Weights of a small encoder-decoder audio transcriber: encoder width 320.
Rows from block 6 of the text decoder of a small encoder-decoder audio transcriber, named by matrix and row number. Rows with one number belong to one neuron. Each number is 128 + 24 x the weight over its row's rms, rounded and kept within 0 to 255. All counts start at 0. Numbers have three digits each. After the name is the row's rms in percent of the matrix's.
After each neuron's rows are labels from the 100 texts, of 14976, where the neuron reaches its highest value: "fires on" is the input token at the peak. Only what is clearly more common there than usual is listed. The data: read English sentences (LibriTTS-R).
# fc1: MLP up (decoder.blocks.6.mlp.fc1.weight, 512x128), inputs 0-127
# fc2: MLP down (decoder.blocks.6.mlp.fc2.weight, 128x512, transposed), outputs 0-127

fc1.72 099:116100152084086196134122153112124091131095117121148109109136126166104091146136136127142139136122093124112115113125153141128135121138151147129099081120166120140107134104129175117149127162080123122119137117182131106105095178150087150136163157102155154100135145145102098135118125124089113134115118150132104114137151121155193120180101135154121115117118107138147110152139094152187132112130
fc2.72 099:144092113143144115125157118176143151128085135116191146112072161111123100107144146138098136111149132145143191108112101123164116150107177119117112109129129095082142130150116124139135103144135131136188126138121121153139145131135091134116095125186116110183130097143117146106150147115151074135123160114162150083150144156095150139147157120137125154123151140143135109153135129151123082136123
fires on: "w"

fc1.104 101:130161175181115122132116134173118109082148146136114152139160083116182138150134131161147157097115164126103099148142162159109077139105110119118118160145152130126116112123112138145118112098094156097106110173127118122135089153108094111124132109138112116112172119106083131099147103148126095108114104133161090141138174122106119119135152138139115109104158114128132169109108088165114104100161
fc2.104 096:098123111161138134125111114166125111144117125132123122101072155123128130125127123140131121142104117104175149041122116135125122147167153134142121122100128155109112109131147127140089136120105115147119086092092165127166123129112173142102114161115172149172095162138123143155110136129119105118098161154126102085089112149095136132126130148088115140161151117107105132124080158093079150092106
fires on: "o"; "t"; "l"; "r"

fc1.361 096:089126120136134132095120177122170113152141118112164122093112113082094139106146076117113145151078129130171111126126098101161154107075137133103133096107120133115122142095119144108161113113167119151126131137096087119113172115129186080138112119151163143136123122143143105073156160138133159136120128150102108109130098134111154100091122157111162124154150138112145082125106155121105131110122
fc2.361 085:141106136143108096132112142127109125120117137068126121106100172171120138128103198137142119133151152118117158143122152187097091159141166095134148132148120096151141135159133123115124138139128163131138125090168114142136137151129102151127126096128118106116114133086119168138084128118118107066092122125168105128080105121174098145133123110080175151146134102142119147142136123097119083121111
fires on: "w"; "b"; "p"

fc1.409 106:098095076135088106169148163156134120115116126151122110117126116159069125153142143144152108101137144164157123139126160140146084118136129132169147118108163106131138154116102141121126119165162160164086121120141148157159110156178142105086139104156156117115144121150139143130103074110114128097161116163166161177121118145110147108128120130112097153096107124146134112096150157161141153137143
fc2.409 106:183154123135171109136150147111137146117153124140111137125134129111192130127124155164140149137094085126154081145113140116123130167074111132122149096124137110103138135110128105177171161104112094126113157152107117085153135124101104140134124104124106106161123130088144150146103143156141148107116147137152128072120142160089120129147162118134155161145162160141101067099136114090137101135124
fires on: "h"

fc1.390 097:083156173132109111174133127129087124150135116101101139175126124140166118100119098110161143140171123125121074117160131171111127129125161152113100146112126168120127120147136123086178121155121119140110141126110128054155123158142113117083186119117115122094108111096088141158165121164175108083146136141101134112146109111147121136107100132134120124153105143131134108125106123149138132108158
fc2.390 093:169095113118148118095137105126138077125112159135104142095048182145116114147156123149112086153091131154147142094128142119140142092136134088163104138106156137148150150099094111059120119131115127133109166139100126141131077117126137127148098142089135138147125141148164095105127132111136176162108131102142112141151135149105146127152130113123129099162130142144116162119106099153091143114111
fires on: "o"; "r"; "g"

fc1.321 094:147087126150141109131109163137127107128106110122080112104142114150152098125147189109114144140118126050134105081130151179119136099105118111128074132140111148139114120176186118128157105147125140132174123106138132122135089121118173129134125139131137161105155108074116102117122173119133136112156147105112100125155108146103156134116168151096138137169161122096146134102119134131130161136146
fc2.321 090:145154155110131122128128157092122091188140090103180099115146166115113166127149118116142122086071137183142153151153122125164137109134188124114130127136129149160136131111133126148129134147145167126095119115131120120147115170115105108149114117137105147111166137121112124107093132122118114115071117156125131161097153122110120100148089134179101112147089167120111169171105136140151117144150
fires on: "w"; "i"; "g"

fc1.418 092:131118158109140136115110111162153102084167097121108127147174090139164140090095120164098118147150100105088114118080107098115135124102111101140116136117095096108145071124138108128114109103128128120149148109142090136165163090170096123090120146158158115125141104126071142137138160117111097084126109154128121127089128135133160115093107143124096111121107114149181147122110112137103133149139
fc2.418 096:114112148159110133125145181101126151137119163104118095143145140110094126121149109135109142100140181119125120102160095139137116089114108193130107123103136119096147149101091150158088134124129088144120088178118124156102092137089163110127095101109131148137114133166161098128135113142169140173115178127109132114133079155115124115112136099140103116158093138141075126144101144112112126145113
fires on: "o"

fc1.263 103:119151157152088096128125167096157102119090129152069140157133137121148106127175150114097142132107119106129085092131111137145095137109144176126125143105108121134122149094098112145133147124137162094123134118128139124142110121130097131154128159135087117118131121084099104117114151128132143137170144132160089107125149125186132077140133150107134093081148132065164118104151111147089122126175
fc2.263 108:121149131130114124153092144138137132147139151109174125093138124109150131100096089102128127195088114131128140154099133117137173155134179143130098161106109130135186145157112126141170121133152119148075132119082094144115136156134123150124136141116162150138139092108128171101123090173125105133100172121106119144120090132113131161171069138152157080135115135130113143128122148134123120145101
fires on: "w"; "l"; "o"

fc1.456 098:135127127145126095110159144122127085113070095119142143145130100147142183142120109093139120103127105113133130128117119085116106093120109102113099169127146130133147128117131125104161119155117104110168135117092148091153063079172123160116078127155136096145084110134107111122147135140112160136101129140112067180129152163117087106126127139177140144111123119159146127106125098110136131108127
fc2.456 095:106148142097116088102109130126117091137156118114070127099128143131124078119153124172144080139129142158086105144078154157132136141136162166103116127099127112082085116083094154127133103136137121139094136157163153142098155164128159130133160127113124111147171160147144126118079132107151125148128102109094179116115094093145121135128152143125100115134139155150088118125128140140102133161146
fires on: "w"; "g"; "h"

fc1.87 101:142161114150128093131115105104116094135107138158114117107104056110137133109158162127111140140121124104115106115151152116059120130123115139135096112154103138117164128149141109112181129158135138088150113106125102144123152143169123182117166069128139149091136105132114128098175107130149193090115143121157140116133118107163112135129138168137123115122125119133124077106156113133167125128096
fc2.87 100:135095104079105175124120140123175137121138122085163143090159180135121127096158133137136117156097144127144158123165122141146124132135130161111132127131134107155141118155179134142104149104150159127122163156108155111142099118096140114153109145147140146067135112183148142157118171115173151118154099150095086176127154168094139125140113129113109117150090132128133105099111121130154155113148
fires on: "o"; "r"

fc1.222 103:156106135112099153101152115141138116129098092102107108131147147135113087156092148171181139156152087185110121091121128149123141097117125089166129131102119136148162148136159164137195112146100104131122139139125150144139111097083135147142162129153154109156144174142100109162119138137143130120090141129143150112142164110155144119126102119101141125143107120057152101140117124144129096100124
fc2.222 118:130130123120109106137111120123131097144163136123139141132122094089098098144152123079072068110096125117110170135138119146103153121148147163154120110104109139077107111091102105153108098155153112103123142120138145098137101122130135097136069140162130107071132112113134136087114125100117127125113116137140167101098119172145162119082152134133135087109162129135117099156095165109136142116085
fires on: "l"

fc1.16 113:114167110122075125140132157133093151090131112125100104094131068130163147157131146104169139129109109113140156156097120151136115147108092164120154126128162122114112161174113154164112102109132185104136157095103154065196120137131117142118154103118121151134147140136112150109103123112135102127159122132148078145101137106115091131138141116127100128122134110073126133144122108119093113105149
fc2.16 109:173135119116145104110159128145105150159115191101078101082135139156140111144157115133120172122093166146150130121094167126128118143142086148169150163091135099172129121086113117113128144135129101132144130116095119145107125131116122115150096140143107104074090086106096113133109145133137153148098144131144170086138109138130097152147134125133115112133115143150114120104130145140185137186123
fires on: "h"; "e"

fc1.511 102:135134138149131098144141090169135130160101106078105134113114094171143093135110104142144116139122116142117089123107137114131135130107107118088117096122123134173139158146121147127075099107093159180116135109131128150156144095115117155147169153122102121117090148110155101122128121095141112101141132129130137155117145130119127174132169067107082140077153130084102165106101147124135108123182
fc2.511 100:161133122118142147113124137128118118108141141141148116177130135140118148124112141111134139139134159118147153083076158131139109171135145140103151140124133109152150150112152135114173129121163124117080076120157107133100143166099145164166115127121165094110134082120151127131103155185141123124084124119092125107143120119153122113126082144110153142121085095124152094100110160117081207129113
fires on: "h"

fc1.476 112:104105117106154074135097178135158138124120101167121133160127101147086160138134127108192138107099139167099105152105149121113108155128122135167138084151154075138132149133126118094103093160156122147092066127143076111140125137110122119095120180126110135131147138102121153122148087150141158117106122127114141140110131150113100141138153108163112133146109099128114092151115119158147154105148
fc2.476 113:127130149135102151119130125123142149139141112099143137125136128105115149129129122176078065162142119130120131126123122121115153085089094121127077161094132115177093118101136112140097128139144098162130151138123097109138114137134113129128106120147143155108154171104112151154057139145081128172127148164127167123125135156121145160167181070170153142127149116111105155124118154109129124121162
fires on: "h"; "<end>"

fc1.410 095:125146137114108123153158140146097100143154138162135114107073133124153121100115135100163083145126146128071094188158133154112169117098143102122123115127136126134125175081151161155153136116120123145121170114129130134161174171135139157097091089101125137134114093122155102148159128154159135125139124102180121141134127126149100097153141152148089093143150082137149120121150117123106152125154
fc2.410 098:121120107136102140098118128131131156085128125111143122101159112147107109114114102162117146134096112116105166117173138143154110096097112137094173119187107129077120136147149101129101078165123133074154112135107165086131153081163111096158170089141116115127142118170119100151117094101111096164135131128120122150145124139093110146114127135085140158141145104119089141155112137111150128133104
fires on: "w"; "d"

fc1.131 095:124154080148114118111131130161172086154083125136138144115130118099149099139139093146133126147140156121109195112112117096131103086130175107158153131157103139099158147128139166116140136114136128132112130157090118164112105133137111112137132104083130169146097106073159144119111113159099171144126100107172095116091117115130118106130149133114108102092150101120147126139177120088161116125111
fc2.131 100:087140145087137121148084134106141149147130111132131120147114132149157168094141181125133174124143103123136111126139123127090093113146092175098102132098154095139128117095140118205137142144147123103155134135121146092135135107124163157140088131145102101142141136120104131148177151140154124125119143120108120152136125154084162179109134113105113168156164074128100119132118121146084148159125
fires on: "w"; "i"; "g"; "'"

fc1.47 097:107097110138122082132168111112145165118112118097139134108166128134157096153078089160139122122164132148067148126120106139121116099086123140157098067116144112144123162129150131141189125140086145121099146147141176118132129144094161124152134122124100127124138079122138127114125108140144117152164151147153137135145146141173155114124137086167072136109132125136094153116146168149133119117144
fc2.47 089:148125122165108138122076139144145108159185137173123114150113131085125173122128149105124086107146126090100118119126165107124098165126162151119128139132131143140119134123104124111149135149134152158142142079155080157117143110146071131120138159112145140134124126142098140148089167115115117128098115078100164115116100163083126156187120173108134105124116122133107155159094123134116155152148
fires on: "l"; "k"; "n"; "d"

fc1.373 094:098135151094121170121085098157127117185131152123102176145152135102139090099127102139089099121098119141096121144140088165116109132134129139129153103126106090109156140139121131119116070115148117138119107134130089122110091121100138100126122122098075131162106162141183137115169110133143137154161147139095122110131136103091133168096140129110110121151153074086139160135134158111141137149133
fc2.373 095:117167116119112084132123112131096097146116130124104115097113111131153141099170094115116142154138135092147111132069152102141121093128153121137053150148115178091126136123101120112147150145101105129103141072116140131156112134127124159187165093174151135143148158180131144124143125136090131146113111125143131165121099103106107122125135131091125107112103163154120095131143076101131124136141
fires on: "h"; "'"

fc1.54 111:122132097139122113150149168159147158142137072136111126153088129089133127144147144141120099180130124105150121101124097146095124128166117110130112109152124062140117150144157159132100150167104132111171171134116114143140067144131135132127121124130160104134146130132105099096149095158124155143119161099145078130119134128109153100118077135101168111137102147173098145143134154116107172130093
fc2.54 099:131124129178124106139120072099076135107137169154129118133133111141092126125150134118158134144146085121097122115136140121185149103097140159152112108121147177136112088130107136133119104132147128120109146093192131091126158158186124164175133156146126148125113124127170141114090132077149107109166115141096122073116120149125138142150122125137093135097134112167125090106119113134132119120142
fires on: "t"; "a"

fc1.344 106:120128110117131129136112158153148134148162097080141123120127113151139137107104112155131076171173111119106107152098142117130116154132122158087110158121117107126124114158117127080171132122137128118126122134167153095144093096119142155156098084132132105109165157137129156120162155156169112122162137111084133114124106156180134155117140087066112115124127110117149159125157159164103102085148
fc2.344 100:115104140133082113175142143077161096121127161138105095120101139115109153089101124119124105149157165111162161117169149151112136153151176088121149139102133125135142134108108081101094100143127131175129153112136128151092107115118111071132132144119165136158111123129133091142115079117123146131137140125170176123143167109116087119125097131178108125126117131130099094105092109122093121135123
fires on: "o"; "b"

fc1.494 098:185136098138073103153136146107144148114133117134125098154141170123113104125135096118193101149089083105117156116152096131096127150112135112110131111115147127129119134184110172105165136167121118119122135121136132099150101138141129108110106158134069093160154157099127092104137133111132124090139115146148121130107114112108120156125136097141110118104154108090126064153095112176138127118109
fc2.494 097:116105161104148134097106125100070143126115136124133152117124105109131137135106135119149122123147163158139099153118142165098123136117144129147150140099165156091108105130156134137150140100144172171133124082102172120133117141122103108174103113115152129147111104142079120103105137142144118115089173154111161122144169096156097158150120140130163076072121160134132157166127181123161142144123
fires on: "h"

fc1.12 086:129125137111108139099132097152102107170095174159130126130138141146162117126136138122106163141113128143129141094138105110143084140121180134133137119120118150110137160102136137128094110156119120084143111072119115140086142131114132106135129100134111125176115126155088147129090086127102094116160148092128073098099150132132099117106166134085114091117152127085172138135141098114166100095176
fc2.12 090:112134140144170133124132122130163189139139091088105120122127128035154094124118115135088097125132094137160081152122124129108152116078119126124125142084122110128100095112120129128154115140146148110131095158132131124156111133182157151123125124121120146084141127109126131117145149137129151121119149146091179174152113115128157178134103129136175131146135123150076125115086139099133127134100
fires on: "l"; "i"