Rows from block 4 of the text decoder of a small encoder-decoder audio transcriber, named by matrix and row number. Rows with one number belong to one neuron. Each number is 128 + 24 x the weight over its row's rms, rounded and kept within 0 to 255. All counts start at 0. Numbers have three digits each.
After each neuron's rows are labels from the 100 texts, of 14976, where the neuron reaches its highest value: "tokens" is the input token at the peak. Only what is clearly more common there than usual is listed. The data: read English sentences (LibriTTS-R). In brackets: how many of the 100.
# fc1: MLP up (decoder.blocks.4.mlp.fc1.weight, 512x128), inputs 0-127
# fc2: MLP down (decoder.blocks.4.mlp.fc2.weight, 128x512, transposed), outputs 0-127

fc1.285:155122113113168155143150097179157078155092135142131136109079115117170111130109107119159153101112131176136068171136129097148104123118125165148143089107134138120110115155099111143154167127143084165150155153147123164123136155136147147124138116091120162142146161140136157120111150102143093139146131137159106142117122135082120155125162158136125143142159129107106146106122115117096087103094
fc2.285:133136148146156073137081120093122114129133113099112162102132143175115137115133157177055125146106103142133147122113086152091091113158125139134136158116135148142146123112150120125138074080126156103137108115142145141123120085117144113101166133099130142153105097140156147129185123140111119127068151116139121149119127112143153129090118113150118108075108116151163153151133126138142141117175
tokens: "f" (39); "l" (15); "h" (13); "y" (8)

fc1.469:158154126108107122146137155148144156114151069135124101168106139166163146124145113143140082140104112155117123111144133107123114127073126120157146139122172148155126126156120176157099116193111189129119138143123113113091146156189151110147122144133143075123138136133123091142138120118147146119168113146133121069123109158132135112147143142101125166150113176107110138116140132147138083114126
fc2.469:125104108157148139155095110183082094172093149104157194122131127106111142095130123118117139115126140109135165092112126149123103147163148159111130102134103140155094128129121122063127106087138102112141159147154147122153138128106120148150136121125156161157123151123131129123133148118122089101150138150130102132139159116110106127083131137131148096134153059125105087161158156080124124159135
tokens: "f" (59); "i" (14); "h" (11)

fc1.101:141176140158126125129125127135121146082141112137144172091106131126088103133095143119093163142092122112104135098142155122110127147109098151166127139144157112165128125146123098121167101121149099086108164125143122114152114132143099133177121175116153158117100124144117140168121135092113093196146130151131094127111109113146160133151137138103133109091138126125180177123094145122108108108182
fc2.101:145151132101131128124107126095136147137138058124180131129121117123172153100101161129097129098144126122147128129139141127128092133089181149117125119117118150115165148125122144133113141133155129117160097109130114119093089068154118116104118135102125138131138164083133143113121179151133132089170164137109171094128142100144085094116121151148146139145131167122115125147102069164166141156095
tokens: "f" (93)

fc1.274:092126078178124112166130124111098082140130146148146109134147122113116111120094144091151096099170141118180169181113147116113122162145118158152122121113149108148128094123111134112129161134126098176135130138128144133119111127101123121133135130123102187139159155131203118148147144104104112127142171096117148123164111118103094156169140118119119127156161123133146133144115114140117086150177
fc2.274:129144135132111130104132174129168110163147124135082114126111089146123160116163116148088115105100140112146121132131098113151094146107147153118132146109170139118159133163141130128125090135089110123152051131132140147147123120108170157131121116112109099125136096113130122134081110090133161132058077130122138192129118130145173151113110157158093129136129084123140148118159123134128143096100
tokens: "h" (89)

fc1.266:121141110148158112166145131137104137086127123108127144153128100168150133169098112119118146088094101106073115134148141156129157136148162078161164122082114162113164132144167142110126143066102129131136116125102095098143139154169126138096169140135123119104128163113145115110111140111135116130157128162173129106123117123104092124146158171111154125123125177124125080136135131113087103147094
fc2.266:151143090118128145111123100107161125181155086109156100109123093129142139131137143112119117162131119165178111146110105123128106116150151133071122130169143168122074122090124105124121122109133098121112150165145173170102082126110125125185145073132161129120116132153121124119147120168134129099108119144090131155127122149180112142114150120128117110107107130098136135101112165102115153088158
tokens: "n" (47); "t" (37)

fc1.506:114073157134108096170144089162147119145104127147144111109095122103126085089136147142143133155140133133114126148131152129109153121188154130103156160122119116131149080138140104139163172138134137074123076165159126162154122144150122114144096133141128096157103144112125143094159141138068140091122070098108126143167116124180117150109111114141134135139120119156133094144131152132147122144139
fc2.506:151111153172167126099135116172130126110140123111121130164110151116108121144072119176138130077106145132123116132116099132121136107123131134099129087144125108138119147116136119135081112106133140149161160152079112173135132079081111121123145116110104139151142148121088122210131156138168119149166113124151082116169183131107141120151136114102147141143102099138116128133094104142143128092113
tokens: "h" (75); "a" (19)

fc1.87:153114139133130114088148153137127107084117132142133143081121088145102092149094119161146168171079130106091127128092188178129092121113114171133146137104126127149128141139105140133129117157113089103124115101129131154126127124124135118203154148127131107155156158133098117135108134113105107104169174105158146132131102098145132155132135142136115170129083113099137156120110111157113102169119
fc2.87:114123091147172127152133134121076172148099107133120118111119141138161107136150134122136134108158142152159160131130109074111133123105108132137107115132085161118076156100161111094115094163181153116143130132106118110125159152124129126142147152144143167133153118125132120110140137124130098071157112177093100136145116165167145101093111152132165112130170136161160091135118098080136105122134
tokens: "f" (97)

fc1.34:164115129144111137140162117114140107138157104153130134155123125090128146149167126127142141133163144167167147054149179131118135136131112176142127094109144136125140149157137131093140140120113079101117130113133116148175118128130090099183104156128104118173136166085104134126112145153141116114159111143120109132084134149104123116118103114141133169110169079103118147099158118183111103119105
fc2.34:113168120113149124120096130158141159088128131100082111150144165090116082133113129171121111156113118132084153173088132142144081141123109122099122092105143166086070126144121152126130137115113160151111114145118094079066095117136141121137139117152169153111143124123118136135146094095111131097137153160143135153113160152177152107151136110151120114148094129142135142105118154136113160137150
tokens: "l" (46); "j" (36); "p" (13)

fc1.148:107100124142131119106098150139122109114121158102108125124130124110115118105118101141148149130141122121118181114106157099113137086186177120181150079099140130113172115112130114122100128092157135115117121137117131091090105108138119119104115112084116158153139121129132071117122103126091160135142117135155137128091160087137131154159114187145056140121112152153135176120120151155111117108151
fc2.148:127177085099140110087152129140139149131126102161114091147141157144146121119083147091135116125089111100140105157131096133154085148087111137124148163150122134122125171070094139170131129119156145108113127159140114123106100129177144139189143147137159099121149156166143138134136131158139122149099148080105124121138113172181174115119110132124156111108119129124134113122098110108135087138118
tokens: "s" (96)

fc1.367:140111106141187121158159108121149126127157170117157166129131112123127156123099122122086098178105116127107136152114143135141112160100138136148093094141155113145127116108132149171100171130130166108146156127114115181118058095115142140111123145106138094126124134093111127139126104162115156115127117130112112116112165107107085173113151155146135092104122129127136154150139154109178168168161
fc2.367:197117139119134087089107073103108112124144135144100135117142127189145094158151172126105163163132113120135098110137088130142108155103122153130146126121120163135095136084102115081124169121129150143105131127149160105160161103147132118150124111107120148121126155132164097127144183129164113134121140159103116123147101116144171123138097122135139127136108145142128146149138047122117131102117
tokens: "f" (48); "d" (37)

fc1.190:140094117147134134165138103175089116119090131107105120147165133110131148119176171156117074144112143116121097137118087117144155106108125109145144109110154119140129102155140143137128133109088142124178169123131116136173105162065094125114128113137126122136139141139154133170129133127114145133111098131073156146108176145121126100103128174100113153101131173113132124102179136135132086152099
fc2.190:142151100115147136119136165098132174164133159141182075109111135118117104089116140128067114125138086153116133154102128077149114099122109144137131148137070174143118118129152098103121125133122128109146119116133149111102137137120158120145162144159109083106146106140105139091104108112118151118125146144131086114111082138128128081089130113080121083148121116128180091123098122112119150113126
tokens: "n" (59); "y" (22)

fc1.489:141124176138129130164075133117082135180132142118168134181125117096103100113090129156148143096170118155096156128139142167100115104139136145187101144105164155156171106108120139169110134125120166099148141099145164146098130123149148152102150128111154147104108117138160120123131131138143133127136143162132081089151137143137080157104135151137153142148128147145171121117120147091123135136134
fc2.489:142155140137165126121144122140169124119132106125095129087164170160164123175152121123125103121117125091165130157080127119112130158120161136118133110174122104144134165119126116098146159131132120180119125138144140109111138144133099130165105143116174138168107170104115149168153145079094141160095125092096146166139111108125140110106152116159127145116149097130089149138107136169140144077091
tokens: "n" (48); "u" (36)

fc1.178:111129153112099133081158113145157142143194128108129155131160137153131136088126105156139082141113139096131101083138111112130119142138095108096143093175153125154164163153136121174139145144115129118142157117184121168119109145151127171136146113147123129102128153143127125141136115153103093122158116126159182116117107169130088160131161143146107157161127132099126114129151108109183123119162
fc2.178:145082094141125149161137127117137097113115091130138146134155115112184133154099124107101154088132143164143182154150122128150115115116114153148118170121133136118092139081124127110112141101124095126156124085067145086152152140113128129128101125156122114168096128089104152103149146122141134158082153144096103094140143129143142165108112118171195121111131116148150134144131161144099136157123
tokens: "f" (38); "h" (28); "s" (14)

fc1.17:110159139156082109115150133137116122105158122129156107167080135142143120100141117143174165109130093122136142137116125114092157128119132169141113169136117150144107137104161106160126155085150114149122102157117145214137117155093136133122134106149142113124144111124188148099136112079178132167118120125118140148152117129123142123130094124118153090107131124137134139163141086086157077127142
fc2.17:153116168120158155122098141097132128136164140162126143081173083165130126130119144150129134124090130121128090132129105126128128109183130097136185146176146107106120115107138115133094130150103100119103138150158130123114131104156095105089182119153129170126108170122093121149107123148102144141145129082124124117123127164127070106122139129165099124128130154104099116140097097194137137131113
tokens: "t" (41); "w" (37)

fc1.135:141105132153135120153147137114156129105117112144152151096141150115106165101137123144100116137141169103133118130108128081131113166154133157117154138131076147144073105118145163131136096125140171082178124158133129097153095119146147176121171110122132169162146124164126105148078155140119119138115130105114099131129147099154150100186151132152115175109125132118143173109129149105162132090114
fc2.135:114117115130127112145081118100113106104134178132111156142152109129090090127123107087136150165105091125155148125104117137146130119103130120126087113164129158104151143113129113140121140131129103173129146143123118158115104142094127123121134148144152062089127121129131110130145092158164131080165162161147142136130068135172123142134129115094124053141168131137125138146103093171144109169113
tokens: "l" (65); "v" (8)

fc1.476:116130099148093099132108151112135135073126125115138163130155137151113101156122122126141146147125131137106111132136172099136154117169135118098141095123092123170120116102141129146125153072112166123127146121100163144103085195161101147105151142162101140168113107097145086121168119121106101125118124165182127160117148130114102112122132116159156148128138120109143124153133179134165076104112
fc2.476:131175153170144105131136074130116123124124138117119153128141121143153121186124140116094117111112182144116085115149117099097136107168115172104127191110121084137132122149115127121066142110160109122097132141101113153175172151111108149135135123113143095094169105099091125156132164146105096128086120121106146130092102124151158161134155158143120100136111131121145127097136112112128131147127
tokens: "n" (55); "u" (23)

fc1.245:131175117159095122152130108137177135164117139129134123123156112152139120125108091141135103108084142151092090177108130099121141099151162161173144101082125141122111162124152118084137106154153122126112190113147099126129115121197105117131114133147131175142126136146128159139117141138146124091121141141143126147129116137156195088140118125098133172106165148114138126114122104135128153165158
fc2.245:158135138123113154136133121147121120101120097099166157137080147141143155147141148104122123154160117110162122130102126157132110125110134109089134128122159176150150150156128138131153156116122118115168088072143168145135138096101121182118121115148146124184120146125108136120109123120151129148172115100101147094106133139108101165134088121102103115179139097140126185181168162134100126094126
tokens: "h" (38); "n" (30); "l" (19)

fc1.481:168119105136112106140154128089144094095162139117166111128134089152121158166155119112157074110160127117121139100092123149135153100142136134113113084141139163177121105116125114132128153138127114185136140145115132099099132156113148119157135143101160165144131135154113073126123071144128142130138101176189122085107119149160145132120113112098122138138121167115124095084159150134118124096130
fc2.481:127133134176121104099087141169090120140158120122139101122132184132106103142105110109155143144147141109140103108144148132094131128109171148133148072122148152105120148073167115131160171106150092129133125147135143148124125142165117126092135148094166138113131135157099097149171108103109065132128162087148075148126138127129130158119114096115102122132149105123138145111102179094132135118111
tokens: "l" (38); "d" (33); "b" (14)

fc1.392:158138100117161116129116139153107135119130136152137125153162181114136092130148125118140098108135149153090133119148120112130146140117076157156104142155107107113132085125144159130154131140107149145129104168118119149123131110179115105111176160128160176148154128124126119094111079095119113087131173126127161125123162126128139126140202121164154143156160181148125134157153123183106120134139
fc2.392:119147102145071108172145123170142118132132149074125152116123144134140147101141149141155199100117151120121147138105158156115124127116134138120150129116108113095119170117126095121154143150151115118139116112129134143107115144075151170178130126141130097130133115085177160189143113125148135123116153127149108114142127087138151118114131105157120154096097073150145109132124130099187157093142
tokens: "h" (71); "b" (23)

fc1.276:147105120109159134139133081103110084115149127141145146169153123149120137168144169097083106103123160130139118123099103138132115113094131101130119069126107160165102142138146091160114125126103144133137073130145117123155183089110155158101148132135139119140120134147132115119101107136156144099110160111146122110146177106087109150121130145107159133134095126118100161188155134132076124139166
fc2.276:111116100122076116194115125135135148169103091126107090139110156128135109097148120156132118146140074137135112133127160136158200141123169138140152156132139122110154125124121148121110156123121165153165154104143110100114097136129116118164130122136138155139119123137103087135174112146157081119120092135116129163122111134140156126125095121138107097113177107136129113133151130183147157060128
tokens: "t" (80)

fc1.480:128127120112111085128123126160143125082125164143166114139137116131152116097125149143147149096145137062129148135131154097162108076144131158086140079149124150124098157127113139114145119129118151116100152125123142149115077092134140182120162157139122118123088135130129131112143138176111168096150127135123141109112101134141168154113125115152089116128191167100140132141178122135141134067123
fc2.480:131135107165133155097127148148135071132081109122128158159113119108097093162102098092148100115126127157129147104141109136105138145105128085144129158105135130101142110083130116127167143146127127132134101147144128142113162147149136146069091128127140103109144138125168171138140119116136118110138175138143142137116179129112161162165139134071153109099085151148070101155156111102106141152113
tokens: "h" (64); "u" (8)

fc1.93:119097137140134129157126145125175085156097112118136146099117157109137133125076105161127150128150164155098114096109148173107133130119169122182103175147108143166162146135160124138116105116139164150149145120129161146163143105127134140174086170096137126149126128138116092135112093114118115101123101134106104124112105174195118153121119156136129149180113146114125129152137128146152162149106
fc2.93:168134156127142113104129150156055106119175125156125092161133126140112141098148221096138127122104148121160137162105095093149124166122079133118167087085117128144129154097131137134144121119111119131100157093124144133128131149126120153098101143122122128145126102138149141122147129158120131148140115137140172157159126150109160085120175099115164121126168129160120129118121156115119093123128
tokens: "t" (61); "f" (24); "p" (7)